A small image classifier, trained from scratch.
Training: adamw at rate 0.0033, 26300 steps, batches of 128.
Rows from block 12 of a small image classifier, named by matrix and row number. Each number is 500 + 25 x the weight over its row's rms, rounded and kept within 0 to 999. All counts start at 0. Numbers have three digits each.
After each channel's rows are labels from the 100 images, of 14976, where the channel reaches its highest value: "peak at" is the part of the image that holds the peak. Only what is clearly more common there than usual is listed. The data: crops of objects in photos (Visual Genome). In brackets: how many of the 100.
# conv: 3x3 conv (model.blocks.12.conv.weight, 144x144x3x3, each kernel summed), inputs 0-143

conv.130:497508452469523521471525471525524542481483449474479518509531522495535524464490536470435525498518506490521542506531493525531463525521515454498449494468507534524509504471484499469476490482517528465524530502534484473468506486455444471507485458497495532497458519508504489464494522500508526529509502500494475491469487493531503459507521482489440476515504540481485483519488472485469506492472485531520534482528535524513516517502480492480507
peak at: bottom left (34); top centre (26)

conv.71:492476463483490503518502504517461495506491513497528534513474499522498469488488525511509551505496473480540552511519516505509471486533465525516456516503505463475489519497521466513456500497482518519476432480476540498508484511465489512521509492502493454465518485462490474501515510503489548468477500500509500497525483540418474520545509482486514493555481486540509495512494467494535537466485498484476482522460507517502502468428486461485469
peak at: centre (48)

conv.22:474480519492497453484472463494476520486519539543484532506528496514445489507484502467496498483485494511511469485458525472473505534477523464485506521513523501498501493489522487452507519518470486494506531450512500488508467434499505533484499495482430525467516516501509499486533503516507507444531510441494506481514486514480499460437498512517500480487549500498481523487481525492465480460540522491498474514526482478446488496530553542496503
peak at: centre (25)

conv.132:488527493511482514456536484441498481498544441472531465449508489484471515460503504484492486512505487472544489495491484508477518468493512508455468475483466494478560463464495497469518472546510520520529461484462517516492490499533493462480451515465511505485505535498481470519479479462472476491482502488485496487513517507531496432502467503516496505521517459479525513506504479515524511503490471483458527500522479520513469447526485526530503
peak at: top left (48); top centre (34)

conv.4:506463506472527500558504496475453562492524506493516513487518522450491521481487456507506478490483516495463495429478559493532521531514496500513510501539515485534536505496469491495503489484524477471515520480502526477469489541523486458491473503503452508525502500500484524494537503444489515480472495465539547489470485489493499516505476490534473479493542494501451555488469444528503513492508538486499496510518489485493463524472489478487524
peak at: bottom centre (63)

conv.21:493514508508453487533520495455479499510502537561517483525499509532502492498406522500509519516520448515495468491497502465479477513486478516548519474517510527485502502498497496536501510511479534540482498442506513493506469508507481504450484509525507471513520504511448514527472463509531461491505531472520504472470507529466502513506466527490516524508517529501507487507525512486475489494494524518424504544487513455499483510472567524488506
peak at: centre (76)

conv.86:439490493461503502489516508504503498501492485497513484492521483482499541496509515541464445508480496502488508517510500489456530499534499475495456496493469486516492495503513499498480496511515486472493504495456489518498499458520508464510499503441489474519508501456486455439510517443485482511566518476486512480519463512485506464524419512519510506479500485503418528528481472456458496487495515472458492472485507482486479455483492460503498
peak at: bottom centre (48)

conv.72:501490511504496499539501513440499513495488497534488471427519487530507515492504498483498500503508513516553504486548483532502474483482500513478508488480485482505494518508449533483503485509475512507532533500494489459530434522496470519498451553484509509529532493445514515503475507511436530487520497519539528516478465482509525461492503493549512484493520437497500507474499516564469534520473502508482479493503543488487501507493471462538476
peak at: top left (38); middle left (37)

conv.78:482505493435492507503504466518446493455490455496497505471520505498474496494516451538415511506499461482492479492484524485490503506500533493455487509439488486498501492482469476515483472469517515508489442451484535489465486492508496473495530483440488515508491510485502485462501487499504498519488495513459472483493510447498464548508510493466432481460498475470494466504486512520504482502480492500535497492488476494506494491532483517438488
peak at: bottom right (38)

conv.76:495517505532493520528505493502523494485440479579471524529514547520482494451453520498510501553503494525520531462457481471497482468496516502476470457459424498519481527480527488513527522492503496478502488476478529467465501503496494478477526512490506479433512510440503504459498496525462472538538516494472488475475526492484539483489488489494492488483493508483508502488509512499509502495499536538485505510543502513508475490517451500517477
peak at: top left (35); top centre (32)

conv.11:486498461436479491517467512505511511478521500514512519525476475497486459510514518493527493491490494506495546518528512505518483519519515475504531493439486451468443528512474526457517489508488472511532505522420517501507482534530498494508443459514509467540520473469494477514523528484491485475526508529472549480501432489476512503534502488492496499538525498539506523503507486464478543522505469522503529516505493500512526466530499475517475
peak at: bottom centre (25)

conv.121:472455520519536505486462494484482519491431501503496485527510494446502486481515515467529442503515473518508504524454497483472472509541558498517491480534482487534520505442512490523518506475495542488516498507467509509486495540487472508505496490522464478477476483473496508460453530498437491536503480512537503455501475470469495470499523493506495487518433483528502514501485486488474462507505489529491492488460503487476462504554497477523507
peak at: bottom centre (36)

conv.135:487487496489488472485500483516505508489508509498487526524495493521455542511528484468453518503494508518466497475484506500515532500490535525507512523499513456555487505490519452501465510518474458496523496420489490485467497489490496532506527470487550481492468527475510504496524529469483496503511489461423489514511496492536477490516472493514489449461485493483486488500513472443539488522474424503535503494491461557487523508543512493495479
peak at: bottom left (40)

conv.8:494483513466465472530493492524509499469519478467507504488505503455495493509502516496489519552514526511505486503488496482469496512474496537507520491508506513505518521517468521499495505544525516486528522548486518483513464480484447494470484442518435431522516439514494514473510421501510450519511482510498501477508488470499500514504516493553446495475514563496467486523496502483477500505478541562498521519488501471504476520495514518488468
peak at: bottom right (38); top centre (31)

conv.35:497517492509495509511503488505492539511502514521454498495512481503463452502479506489537513464496523523482497512475538488484468508477494501466508482465466480433455495503500471499486540502499497518513488495466441510495474517491482474477462477523498501466512504488493515515513501480530457477497450508486497417491491535418527472522517504483457497489451520517475480462466531531504510501501476523458520512463445489502494472491500530478504
peak at: top centre (41)

conv.24:518513531499491468519509510499502518521456505522516461486528526506493500499441482473503466508475510517526453506467467485487505473494482499523501544490474525520473495497461508519479466495503463507472504521509462498496443490541496499493484523523511479533516530485492512434489471489467463483440501529494464488496491446480491475472534478524520504517524504505504472457484509515504479540486485445475527507433530513466486454492478494546503
peak at: top left (37); middle left (27)

conv.46:494505487485467491510498443517489483450500477498497500499488522514452530475523491478438523512491476521494495476487506499502499456490496475467505507495498483526453500470519466512489500479498469513497513466531544519487496459505456488469518445489529499514477562510493529477505506509525493501518502492462489496523529500511458496508486517526456427465494495517487457527516482429538485510459449522510504492472485524505499530512488528445499
peak at: top right (37)

conv.116:480487506507481451499500510484483434492517495513542505473476506450474465484475474486508479469504501509476511475483467504475526520520456452513512527472449489514483474495504508528509515497467488475511497488473408514438448505506503480478532470527467525485464541490438497479528485506494434503515488462493475485482496506506514502500491456488509513519455501506474473478474487494514494483485522510521511478490507499532501538526503521490476
peak at: bottom right (45)

conv.0:492480501498461462507465525496500470524503468494496500524469484493457516509484517470517481521488537491495480511472483455423520492527534488497523539464479472458513473484535497452477522528526499442520516492471499528527443477464490486472482514535496487489509503479484487491523490491454487517525443520515520482521499491494533457524506480522437487521467520476466516486512494464498475470516499519513498495512504448493479519463506509499455
peak at: bottom right (51)

conv.66:492537438478528533484477459493560508484523504476472489475509489531494533475481473457459478511497499485478527531504493508500522499508525500446482509458491542515528480506450486477511472504517474482514495502476469496478488498460481454485494510441488487508523482505524471489507492471496485490514474451522523494476509485506545502494437500522436477510497522515452501467504498502456503456498518505487472481512486474481501475491518448476534
peak at: centre (53); top centre (30)

conv.134:519527501442489515535519453535484483459494536516503461535468467536519539486502485462480555489487516476513488493484490485504513495522493516503495475522511479518506473489508486479478532529460467517487479471479548445505518518472457505505512500493477467511493504467472499471515531525539512478526497495501456478477510458483486542494506496519529469520498520517540450513474493448506471531530510530511476477469532523506527500478522518475448
peak at: top centre (47)

conv.96:501503528475489508482503501497515494514474509498518516444523466516507440494470444496476497549547490506483486482483494481475501484464501516491495549486520508515490497485472508467465455499494466493493489538435496491491507467472508477443519520477476502479520466474474463465490452487492456510494487502488516460525498480512540507515495433529493500473481504443464523479475481483535500507497518500498486491494473493488533447557485482500473
peak at: bottom right (46)

conv.23:471495495547526503493510506519468530484514507532493509493480523522516524489506500550513483512477480501494503519481544496487513462473488473505503485518496486480489482480511450515497476511524508473488452478510522510474497443480482510542476484493473557468507483493532488528530443502492523493469507520455466519498539469535520537517492466525532508475461506485523499469491464478537489499530532461487538455526506553507520494494493478496418
peak at: bottom centre (25)

conv.122:520500488495522490471489515503522518512494530563528507513514535514503498512465505500485499505487464473490521517462515486484456480473501490503493530487478464486537518488533503488457494526466481457520493538531513496519478500479481494440453547478437507461494490447523513524491471492416476515443500517509520515471506502506524482505460483465506506500493520463465507481525495521525528444531505523506501523527517507499476504511515491518453
peak at: top right (51); top centre (30)

conv.133:483491482448475525481523459554491520466523469499493505539493511544504504459489524486460492480478491514474498493496513501511514481503523509458504509443490494477483479524481475512467503522456524532529500476442503536510480506490486508493529475467524524516502500516532491452519530497481467493507517508483519460502507509426495514479478475486531468521549520488500453517514526501467509508501502497520517494528522534500518445560518473472448
peak at: bottom right (46)

conv.129:483468493534506525492480487484522496491537491465503446518479449469497502521502489516506490464500521505512523493526519529525510472479521518496501496513503410486462490535485512440503490489514517524541563480519498509507541527508522528520500498498538463520504505487518520503498532525441517493544452504496520520477460533505494518498484462473514485482479447446512480514498491487482490529544493517471505496538502518511522513542507479507546
peak at: centre (55)

conv.52:470515495527465464489522490518510499516513494486495520526496479520461518490511487509490531490462519501504463460513498503523486487508533492485516484485486486492504449503540433464487506505439454507483506437495472512489491472487483495506495431512498522526466521488512514497507523501513488488430492528463444510501509494465500489503423516491493477474489525535452451481492504508514514513496499497496513520490525543511553492515473540461481
peak at: bottom centre (37)

conv.30:520488503535498525487537501504493504467475525532522444457517487469513499484498558510523557507541496442502510504496497499524493501526521529512479460527469459530481466492550462524510531498550502469497476487483508497491466469511520526487503509498494462457482496471525480504443496467498464493492513484505486533464478498539504487494499524540528500533506508457538507450497495522517479508448487482520499483511492492511497500478482484519432
peak at: centre (61)

conv.141:491487486501479492526527517541497483476508526509466501490530514478538495439500542489498541503524523491479498526514497510516487514493492466508515505503472453462505494509503518477511548538475490483485501545525445496475492476504490504417496527514472500502485470479480521515516478463500424422541492495487473480499463482487480522517496489472511471502516492480427505503452504461501483504519514521485537468528494505495512511499528512492472
peak at: bottom left (32)

conv.44:509481484495524452519482511486514452515489509531468504506496526524457517466476478515474536477524486521505520496487472479507520517498471524495475520472423497518508516521512437519486496504490532526435516423476529514530497481498487558512519508466478458527493536466476497499498498513533496508553504508493534508509507524513530495479533500485525499493500456486556485470548471524506489478523508536471493513495513477474489489458512511499495
peak at: bottom right (37)

conv.59:501506515508497468495500485505564505504507436488484505486506513521534514490534551432457537508466528540521535496503467512525493519521527467484474472522517518509512504459465531459485464517469474482528512487516471468468504509538471473547437483513488496484508522489484492484476504466489552490499505480474485494509501513534510469505490484466477485531468548526521483504517510450496543510502514522517519505513540528485524529509497498473508
peak at: top left (37)

conv.138:492510430538489478495542469507495496473495492478479518508498473530474489473481518429488498523494478501493487510515538500486510519506560514454516534482455496519495507488498438495484520541526487485496498447512499467512463503473479502469514498512513494480466494489504501492495508496487528529515449505484501500475487503516533427521463466501490457503428502506446516468478459516522496463511466518515511505527505495515528497496509481548508
peak at: top left (32)

conv.131:513494470489539482505506474517485518486482489549536469493511478497478511485525452464514511474489512494463529528488486475518422460464488531473497494468490500501490535505482532498480512479519504539564556511517504495485506553476495480522491503511474478542510513504482532521512508445498523475490463522495507487487435519495524509533496502528457516489489503452496524485500501506510529506493484535526516474458469478526502512541511561476494
peak at: bottom right (38)

conv.13:503478518525495484451502475509529456507505502460492540496517499510488499464524475486490543459465509542514507528489514486494487484499535497494518486478491486467500517486508491456483478463512516502503491499466463499490509496513484499527519439531480482499433504490517474450494507511513513488484507532492440460519530504437483531533523483489489491495492521546555450508513494504497507517487513496537526470507527546508553463544472504451508
peak at: bottom centre (54)

conv.124:464493509481488520517541501528491533525482549482493516509473489528518496526478450502488503474497483522492502479490541504501493464436465508454498506445498483447519529502485518493503513495464484507486460502462493489489518527502517512468533520497500501515548497452492490500491511509471496499494500506500497492470509532467515488490479501502511501513494506441483510481508490541516540498515521507568479514501511470506559443546409532508500
peak at: bottom centre (26)

conv.67:499537518511474477478467481518511498472462496521542449557463489483510502495457471467521471456460506482423508500483496452504498504521505490536475509506489502492450505500510485481513511513503468516482469514503475503501535477505458487490462530542480526486484522493499510498481524491510493497500484514496508489513519495508540421480486497492498515526515501504470542528444514478497536495485535531468532521443515517522502512531457499456485
peak at: top right (46); middle right (35)

conv.99:517509500506441507517485500473494495455493493451481494480499497482523462454468518489477517515484500499518477494470495503505475515456489477517479521513503507447520469495451517443468478510462504465485494505516505468501512482448485495482493542500512505476511466481494508516505462519503519498445469533465503474485508489470519456458512467472512472509515472432502470512519500514553502506524467504538438487510524491480514510486484538453519
peak at: centre (44); bottom centre (29)

conv.91:500482485490528483494488509493521523505480493491490496479442509487495485505484484505518499471450511512454474496491528474495520448459468524530509477477513489484455493451494449494527492481523502502502537453529488538473477533530488453436489469543484504505483508514517564498539500487511464493482508475536533479503480478487494500514455485505467513481511469483507509498505491416524495507509526513507504520479475463521479534478451507467480
peak at: bottom centre (38)

conv.28:478476478493484530465501489522492520486486481470463491522452493502485503509514504485498476461517444494498502503458512484485507481435464507472501527513490474482491492492529488488493510527473513533440490497508535458534525523496485484455531515460471502470513500513491499466534499519519499471484511531478473505530511489486446495493510525440498461502485478525499458510508534474531474519573494520547531483545494489494506504485537486456459
peak at: top left (38)

conv.80:509504495514511532496511517516493537501458490513512475504553484477463492513437500492472489504491470472481524524480518484484514524560474519510483526546480442490540485474489447491490474489492487475467531500522509479476500501493517501488498565512530498476514537502493529480517491461457492508452466502494498537500490469454521503488499443516542490472531468484535536463505491463519489524511484520474462492474491510498458532488496542480514
peak at: bottom centre (49); centre (39)

conv.29:462531483468558493522485478498509496490525498525465507559526534527493547471487506508504522465471490471507525524479508527534479509519503465518514506464512478469487471510500500534518493528486519484508500497531475505472489507454493485492459517496522459513506484493557510526534507467487475503489504493475501495458458472460481508490464483487501471526521488498453496492510448500479496516524492545444491510514475498495441532453540440493501
peak at: centre (60)

conv.68:490525549490505494449510494490532517462472470522470487513518520524483548500462481449492513506482445529485504494467476503483566478527521489497474500502510521506567518501502501491476454502493488455522529458492504507476526480494457502482455496490517508476452558511475519471511511522489502501484507477514488486503526507481519467494455454479515494503517519496497480505539495509519541506510477547454450518470516546499495500523495536506511
peak at: centre (34)

conv.102:483509513491478520529516495540516521522505549508454511506520446486493466506521526487513481511488518533504526507479529483481516468477477489470481492504482482427471518504495499428495490519467477483519513517476505517476490505541485460525469483499438503485509455516497515483492486479482479465486454473479488407498485513472506450508482486528493511491508515516460505482491500474491528500502484478506469432490476492505515482540514503480467
peak at: bottom centre (30)

conv.136:476505512517491494530490497484453480511520496512537444487515508464450511503524498518484526515491473491501435461509458469508515546537490521500512456507476478508537489515493441536532496521459481515472478487461516503495488512479494512561454527512517506517498480468467526532457509462460482507451488496521510507490494516491478480505523537483490483457461472521522499513480463505466461470469490491468498512527513511478458477479522494490517
peak at: bottom centre (52)

conv.15:492509465502490470510466483453514525499481500533479500477484527530451450478481495508516513464486487486501526473523508467507501473488530484457527522452440447508492526507477438498505464513479456507513497437465511499462490512517481479475487487509494502489527498473518512469458470525486481492481513518418494558479526491512526540518465517484455466496515510511476512513529486513503496471497484537516508512512481501472508508504485507504469
peak at: bottom left (35)

conv.120:461423500496494504506497507524525497482540479497535499490525494479493509486469482504471488516512441516474502475507512490504520507522475504483473516466494459473479468496510517495463485498506523503494524467423500537514467499486514486455489498459506482532518493479491493491494496481495441520504473496480526474500484535469463487510458504503516510479483470439478490466495504505453514452470511470496466510492515497501472438531513469529434
peak at: bottom right (55)

conv.128:478484509473548477536512479524462497503466458501481489488481511503501496524502467537480531463461469525489471473484474483485507468487522497486494477426481483477488501514487463540500504528480522500449488451476498496477455491510500475488513480500503519538512528475515508467462474530504476484501512493486502474449532489495474522532480521469449515456491467476455505501500467489501474473475465516495528523450476496515465501491448517464474
peak at: bottom centre (45)

conv.126:470493544515500501513503513505537482529503508509472508535454439531502495473515464496494483534485562512511551499510452510494517429485493516498473490482490495472490476535510491436468533487468514476494480520517512505509523517473523481534497544480504532480525499500496461500489541493462513503517468493505456479569517500493489465511495491529517493530457466489486506486533527473495504507447468494513517505518476488517484504511498438481498
peak at: bottom centre (59)

conv.43:510511490528533475492479472464475549441484449513510524478528508545453516517484442495495486550490467504481469511495464498500506497493550485456481522459508519518532505510465556491520454461530513523504521450516497517493493499538510489481526495473480512504522559493505496479511520528467471524501526543534507489484520458491517481537500494505492465492492498483462507518499477504493475495529498509438518459503510484486519533515511513514485
peak at: top right (32)

conv.54:453492528470514484488460507467487494474500505499505526505515498475512539498491491520481487473485478455525501513523505521502461522540458490513494497508507523482541511510459506524521461501496518489500476515439494494485486479538483480520436478484441493510480492516497465471527509504477510521513505495548487531506477496474493485486481524499451520525448522527461468474499433474479463490511517448478493509492499477492484493432487441521519
peak at: middle right (48)

conv.73:501456489505505478501519501467511510526504513521524464469512496472437462443473476481498512500509510552487520551466501493515498495494484505483516515477487493471488466478493482529497494511496484524463445507471493453460480540512522475536486506506484459500462556465459525465512483493521488468490486490491499463489464456480473475553508478505489475506481486490539470471428489503519480513481465463487486469493535512509497492501469510487479
peak at: bottom left (59)

conv.69:499467529512511486494503500505499557466511508518510534499488480497458509512513526500520505509498456478487528481510545501491514473485516498499464491521518482484553454490487503514505471461453452458495477470519549509451493470496489510510468502503433556523503498516500505505507421508504467488441481509516473484492545519511489501507487519519519502516514532491471495493504513531535563494479528496467473478507494567507507496498484508490459
peak at: top left (42)

conv.123:508492515528529497464501481472481486455462490507509524503482483507445517484477497517516453534524471525525501523468497484475443479493511490458524510444457508525507555468475536497501468517542512523504512514491489497503507528477452451522509448549471517475492537487506513498538491490484491523462513526500491496475512482535496491517505498502466498509488539527457458546482477485537475458540500484503487475511511539497526508484500535501477
peak at: top left (53)

conv.1:446541481527496496503514510513509480550492489510505507511504516505527471474466498524517494474473520513489503482464486491433474487453489497466484474500522514466496521471527489527490532474487533502518471513502510473463515557468532502501490547493516485467527479448500471476523515456486532507530507521470500442525439470452496502536491489506480520503501521495489553502496543466508519498515499499513478508516509502502470443531458492527523
peak at: bottom centre (25)

conv.6:527527503529471492477526523540509543520505576486480506515508515469502499521521499490536463525548553527442492499515484490491523551489479512484529546493517515539478474531505513498484518502535520464498516489520478443511532502494517533519537482508492483485520505508504516513504510475543492484506485443484529527483501495505501502467485498510511505492487479505551505507446529499491518529515514434530508502534540470502549492535541506497507
peak at: centre (32); top centre (29)

conv.55:485512473492478492447515498502498537509457498538516519545499464537511452489483520486451513535525488512496470488475510512501481465492562526480480479495480510522501508480527484517468539508491548531511482477477536497496508475470502533460538528459512507471490476465505469485513515497506498467528493514506483446512486477511450516497488475458476496452515455476518501513498493453478502492495491490528546508482479541534528471542517484457518
peak at: bottom left (40)