config.yaml
model: "image classifier"
horizontal_flip: true
activation: "relu"
widths: [64, 96, 144]
downsampling: "max"
label_smoothing: 0.05
beta1: 0.9
eps: 1e-10
grad_clip: 0.5
final_lr_fraction: 0.01
Rows from block 3, named by matrix and row number. Each number is 500 + 50 x the weight over the matrix's rms, rounded and kept within 0 to 999. All counts start at 0. Numbers have three digits each.
# conv: 3x3 conv (model.blocks.3.conv.weight, 64x64x3x3), inputs 44-63, a 3x3 kernel for each
conv.35:460541558523544542526500517478484444558535542475517559423488478507506506498563532538556534595600564534538520449473398469530501522545546552421454537445493538516528471460431547558523505572581566478493420481498467477442459489447547535575534547549515501539566442534567473467429554594404491553493432483421440495411521488483533510490515502440546463418523471546473494487359499520492503501456422379354309384337369508451454461406407485476478503477518510512560487528556469449457449478401513525479471486510482555573551555560534517509541567592448500535
conv.36:526501461436469518520592586449531550461336364532494472520466479438613552404438494550540515558549502538555503504487450478463468447441448492573489401555556442442467469411407450463493507531505508449439601498425545459462414413553428409471487554467444542461442488464457517455517476484380610515470487541505472481559495520474552535558469529511451482458515512409533457456519448561479455501471573408475533407438495518546552504542569468481500496567475525385431525499556536424551514492534496487550562552483509572541458467508524482460534477432477517514
conv.37:507492423547571429471474409562521482542428494465449529466482553456458481466551473539539518586577534555582579486468484503493508511565563548486459543470492486389539471487500529458436503493513503536481511393449495496439490487406578506413484447533547418370567369430574489424471472511444431462476460400469520594452498521495521524485482552427560519515505478454562466504471448554503441530519510442456423414417398564489527576493473595476479488529547408413513453459530473430523481490511555500516478493495433457471463461503477441447463503573468536559
conv.38:609530566602586515562484455422290384438539538413496495471586465476334482539551525499532534528588597544559546471510460428528511447467431509537513508552538517590527523546477507522499493538553447469490461491538421410430530420416434473537516508544421494601553609535466542411537545586515458458552498483477564467541569485560519474406491459509519500500501493535533510541479483537505463516595512457477521472440458503522520507500492524522487477581521489594485431494516444526480519494491533517489489572563510498509481487468515535547507531531564492495
conv.39:532558613435487514460434465498479460431466475409404447476475406467470493499511494528546515561593547512548512503524496604570539583612553559575499536533547380465493531513485518527484525589540447538493487379321508495482447452451453514542522416561542582558526592469401518480406537526484543565474520488501512514480458454611585518509541530483481512549541485544590537542471499505513486554541515501484471465482455483486505433452471410427483458473419425366405485509461531478520431420448550535529507472480476489452492487453437374466494440508401417437
conv.40:405432436450451454481528529499493495543517429483469514432576416448529558435537483476488457458449437479443423581584504545572555429455506482508463505453380517502445459471477592565477449449505500458408456478458429477430458531498568556460394460451450554459527493493449501486541586556382439564508607558384462527467563559446481480456494532465574537477496518499521475473466488536634507464474405431461456457438501435451499419442473439467402530456497540570531538514500420463422433516503453475448489455502516569558422455526478543509445483449471529468
conv.41:506466477536502528507502546497528531556549538472500469563586481541544504565561545399381402362349366360357349567574542557552531568550522506512479537538474524514485501488504361364415355392483433494520474509556496519602518452511443495574435526544406448493429412440532512520467501521426469566445477541558571541478461481493475501466506522464507488497562530494506489435444458435438455522513471511526489504501495531561511537571516505535489487533537484502532490499519531565567515536566508530544510470502497453483564485502491532561556581592542572556
conv.42:402542498472484486513548531536521541445335424490503429457541414437575441420528469489429431505445461556513523511511543518551552529551546561584467467492489536513472511545563478441495460417455520509465480431459520531485468464474515427459466495448517550502516442552612532525488612477391608516433408458487525508481598463486610488492451549422549441533547486500638466469517513578442526549556550535507482483513497527487497464484480463507491448444459423423460489479454443480541423586457486538460473524549412422484457391489461427466477489507494532485
conv.43:462455459460517521450486551534486459537498425558510474550523542493418512459502546505491507514488488483453484510546515483485522513500487519571516547594394582543380577537551515489501479458458490455436520455424444491409449402500496559503541580446463510419526567337519589460502532564422477482387530477516554481499397559509469511500496510521303571527491502563499555479509491476577470526534493526479505484477452530525484542501474570526447509541529484489505445467528481513477478414552520545497544560556454472514463525566529427522503449510498475537
conv.44:434467445498504467460486483529509529460449521475470471463500454485484543491561557476442446485444460526523534505489433455430422438446442466427407438460454480498494469480483493507502469465465523534525580603559512439386586593564441451521395470481535470519495497514529475518471530514445411435484454460418496508475546529480454502459515474517590515526581539492480478514485506558497520548558524498522514457490453576545567519471491511485478492529547585591546463477466452490460477527512459483543511500450453518544474447524487492475500529507501564537
conv.45:527483439424486450384480469490477490509541539442445428488375427433488452468460530571549524517497465496454415559568490574570492501433416557524515512537524406460482467449546481548519491514535508485525527506454506538586497472540506641550468450493472533503561613583448458551573539497438471393480533403502451456543456535575503592574442479611370549485495463514471508366498458466505526571485471559534509494522493473427436434413452475457477480519507468517547490539442521468412541428502541520531454389467465474486392401517586538582561566460451474448
conv.46:564568505490575514394527505467439447483556488511506441520399453517473561385503473551536541502490511457438471479474499525521515521470501325375498494515618441449452419399440462459461533597543472488499429448473457466473471386487490630550488532463544434536491509524502489545610569532567541510416518500481459518461472455518524557548529529541417521542489534518512558439469495470447392493411454494457538509522511505425436539477524537442467521577519486494457453499564506497526442398447436478486438439502439412431443481512560514492581517538506447506
conv.47:516539464500565467493535441504452485563574565491486511505517469570473587615624609440427451406359409422369396565555532470498552432454519433418485567504537562567572413423443437453465492513525487506534475543512433408374468477475533555453448467534497497534503487481423478500560617527568525426575507391515506458479537469574529503435513479451508542496514507568538543537523523545509487480489456560562526629616580580566512614590571641646617504510528534581500434469485470556478489508527487439447494443444513538483548524533486555508489586586569548611
conv.48:497427436399502498462543525516522525466379390406434444463585506487562522497498435573522505549521487495497474497503542488460442484501483450538492526656589479431462477481453577563550442444447558498413510445489411432429457510527448428487502515416410526485410462505474538500457529468368497448391494504478443430476462528448491510532422518483450506507460484415545453507526385502475440536574548523579550490481478489482537490466519427338440507539468426396443381382417537467475462444476453432467439553602451539567431477488495479541555476470518465424
conv.49:473422432489474464459518573556540499488482424455392402621543553586507551438389465500473456497466460458430431470488469456427471515424422427372473535461496525463485467426442452495495510531491505580567533514450528469473511444393492511477499499460447308478464471443553497513503471498528505583483517565475446493403454516561491538496533460515457479545486536441460514466368498563484455480527523527508528525482501532497480542503516501461494610592480428438427416420379422490452395424457466486553592540549420340397406389453517489419475493407520460490
conv.50:459433379493509503513559471501484488469473510490465505564537517511452552516516510422305339401315348475392371472478421401450442493444413483459463559511512535517534451513469434491448436432422504549524497563579414423444580556551478476483526468483420536507444486511521536534522432470484455458476528489535491509505506539520544487499528522527491543492502506551478456525523487497455420511540478506484477493534500484451500504449453543504491472597533495602546406404439594559538543525524497537559501584532420554557457480500447466468508427406463433459