config = dict(
    arch='vgg',
    model='image classifier',
    dataset='crops of objects in photos (Visual Genome)',
    train_examples=123503,
    image_size=64,
    crop_scale_min=1,
    horizontal_flip=True,
    targets=['object'],
    num_classes=300,
    norm='batchnorm',
    hidden_act='relu',
    channel_attention='se',
    depths=[5, 5, 5],
    kernel_size=3,
    stem='deep',
    widths=[64, 96, 144],
    downsampling='max',
    label_smoothing=0.05,
    loss='cross_entropy',
    init='torch_default',
    optimizer='adamw',
    learning_rate=0.0033,
    beta1=0.9,
    beta2=0.95,
    eps=1e-10,
    max_grad_norm=0.5,
    max_steps=26300,
    batch_size=128,
    epochs=27.3,
    lr_schedule='cosine',
    final_lr_fraction=0.01,
    warmup_steps=1310,
    weight_decay=0.06,
)
Rows from block 2 of a small image classifier, named by matrix and row number. Each number is 128 + 24 x the weight over its row's rms, rounded and kept within 0 to 255. All counts start at 0. Numbers have three digits each.
After each channel's rows are labels from the 100 images, of 14976, where the channel reaches its highest value: "colour at peak" is the nearest of a few named colours to the mean colour under the peak. Only what is clearly more common there than usual is listed. The data: crops of objects in photos (Visual Genome).
# conv: 3x3 conv (model.blocks.2.conv.weight, 64x64x3x3, each kernel summed), inputs 0-31

conv.45:132137126150093149141163118145164141112150127135098129133121129077097094156087145129060108113086
colour at peak: pink; white

conv.28:133162103141128090092141129100125072105088148080128159146136118143132077123121117172106106128145
colour at peak: pink

conv.11:109145127126143127132120122133132138134099133093149130125099098129116114121149163084077113129106
colour at peak: black

conv.5:137130108115143119129131140092081099103073120095104109133097115127136078121057110120116148128131
colour at peak: brown

conv.57:132137116119134151103089114150136154098112137127121110159097116108150166123128141060176119156139
colour at peak: red

conv.26:132115111111130112096176133121152139130133160148091133147169138105105084157122146087105106122145
colour at peak: black

conv.41:119143146124110183115100079129142091116093098119112113089138107157156134116135106127158148181100
colour at peak: white; pink

conv.49:118116087115073132107139096114111108165151091091106119126114115104093082124122087144114142110129
colour at peak: white; pink

conv.61:153128132119164144101112059111119120137122134140122159155112099162141115076122114106147152135131
colour at peak: black

conv.17:132110096148132130130168108097128146136160117125118149108140143126093091115146143141143084084120
colour at peak: red

conv.47:119106147133124128149092170162158099098172126132147113150135088123122145133153124139123127148079
colour at peak: brown

conv.53:109098105092124135094134142136119152163160143100077075139138118152117176177149124146113165115109
colour at peak: white

conv.8:137131129119151106136152115131136093151117121141127122124134064108106063143087113107125169124145
colour at peak: black

conv.52:116117096112125128136133074107115145196108119123103120128127120102096122125127129098103168132085
colour at peak: pink; white

conv.10:113129089139116126133089140119104143114125156079118158110099086111126062120116126123144103119176
colour at peak: white; pink

conv.24:117097085124076138087095081119139145112154146131128120119130117118089145107131130104113099114137
colour at peak: white

conv.6:132121150125117141119097112131100150097124117124114143113138149160135165131116145132148068126146
colour at peak: red

conv.58:130083146115097106090131056117137140158148116150120133140171144145138135113187134175175160131150
colour at peak: pink

conv.34:156142124124178162075117096147132128103103130139124158169129111166149127102109110140164185110162
colour at peak: black

conv.25:129131156136112129091118137148125139127141111147114132140139081119130125124140174048115134118109
colour at peak: black

conv.50:153115107114107142133087136102099124097109136093133121145139092130107106100082131050122119152148
colour at peak: red; orange

conv.32:134138127140085172121129102132149099115102081147124135135154170187131148136147127166142113124152
colour at peak: white

conv.44:117095157124106143081091128074128151093112101096122066135124139134121088126104123047122102131130
colour at peak: pink

conv.9:075078119144152129109132154104107103160131127099110134066105110116129139094148108129129143175106
colour at peak: black

conv.33:123176141151138144115160106125114129138080130162133158136131128138157149120145117121138193116143
colour at peak: black

conv.56:073154088124152123102119143133122138177144140096118108094125097105130187121177138076128153150111
colour at peak: black

conv.29:133131111130142090136128140103155157121122117125115102130147121111110101107130141094098054123096
colour at peak: black

conv.36:082083130133151130128074130109107129081122154095110144098142118143117135117146152110121089167127
colour at peak: black

conv.19:110119069126083148145131123164127112116093133089165151127136120121108075128120100150141100119146
colour at peak: white; pink

conv.59:159124137128103106157155117153153146140165093149148141128128186164149155143140161160167143147166
colour at peak: cyan

conv.40:083099125130141153098101139104087138098142143095099070099134126150108135134123110144143137181112
colour at peak: black

conv.42:122140125128206129158128157147135126106129117143104145121135091081129091157129116079136146143128
colour at peak: black

conv.15:135096115130132147110139096125119124144157136117118129091151084088096067128105111130108106113110
colour at peak: grey

conv.37:125102129145116164153143138142135138092140144126117144153157110120146179156132137110135073131107
colour at peak: red

conv.13:103107139100116152128113157125160141077139128130117100118141114153097131149144150146144118132148
colour at peak: white; pink

conv.3:137093151119134140110138121100149140094163108139091160145165153114125088115140109084099170122141
colour at peak: grey

conv.14:095095061120112141126091122105102138140160131070115133105158108123089137108171094103119113137158
colour at peak: pink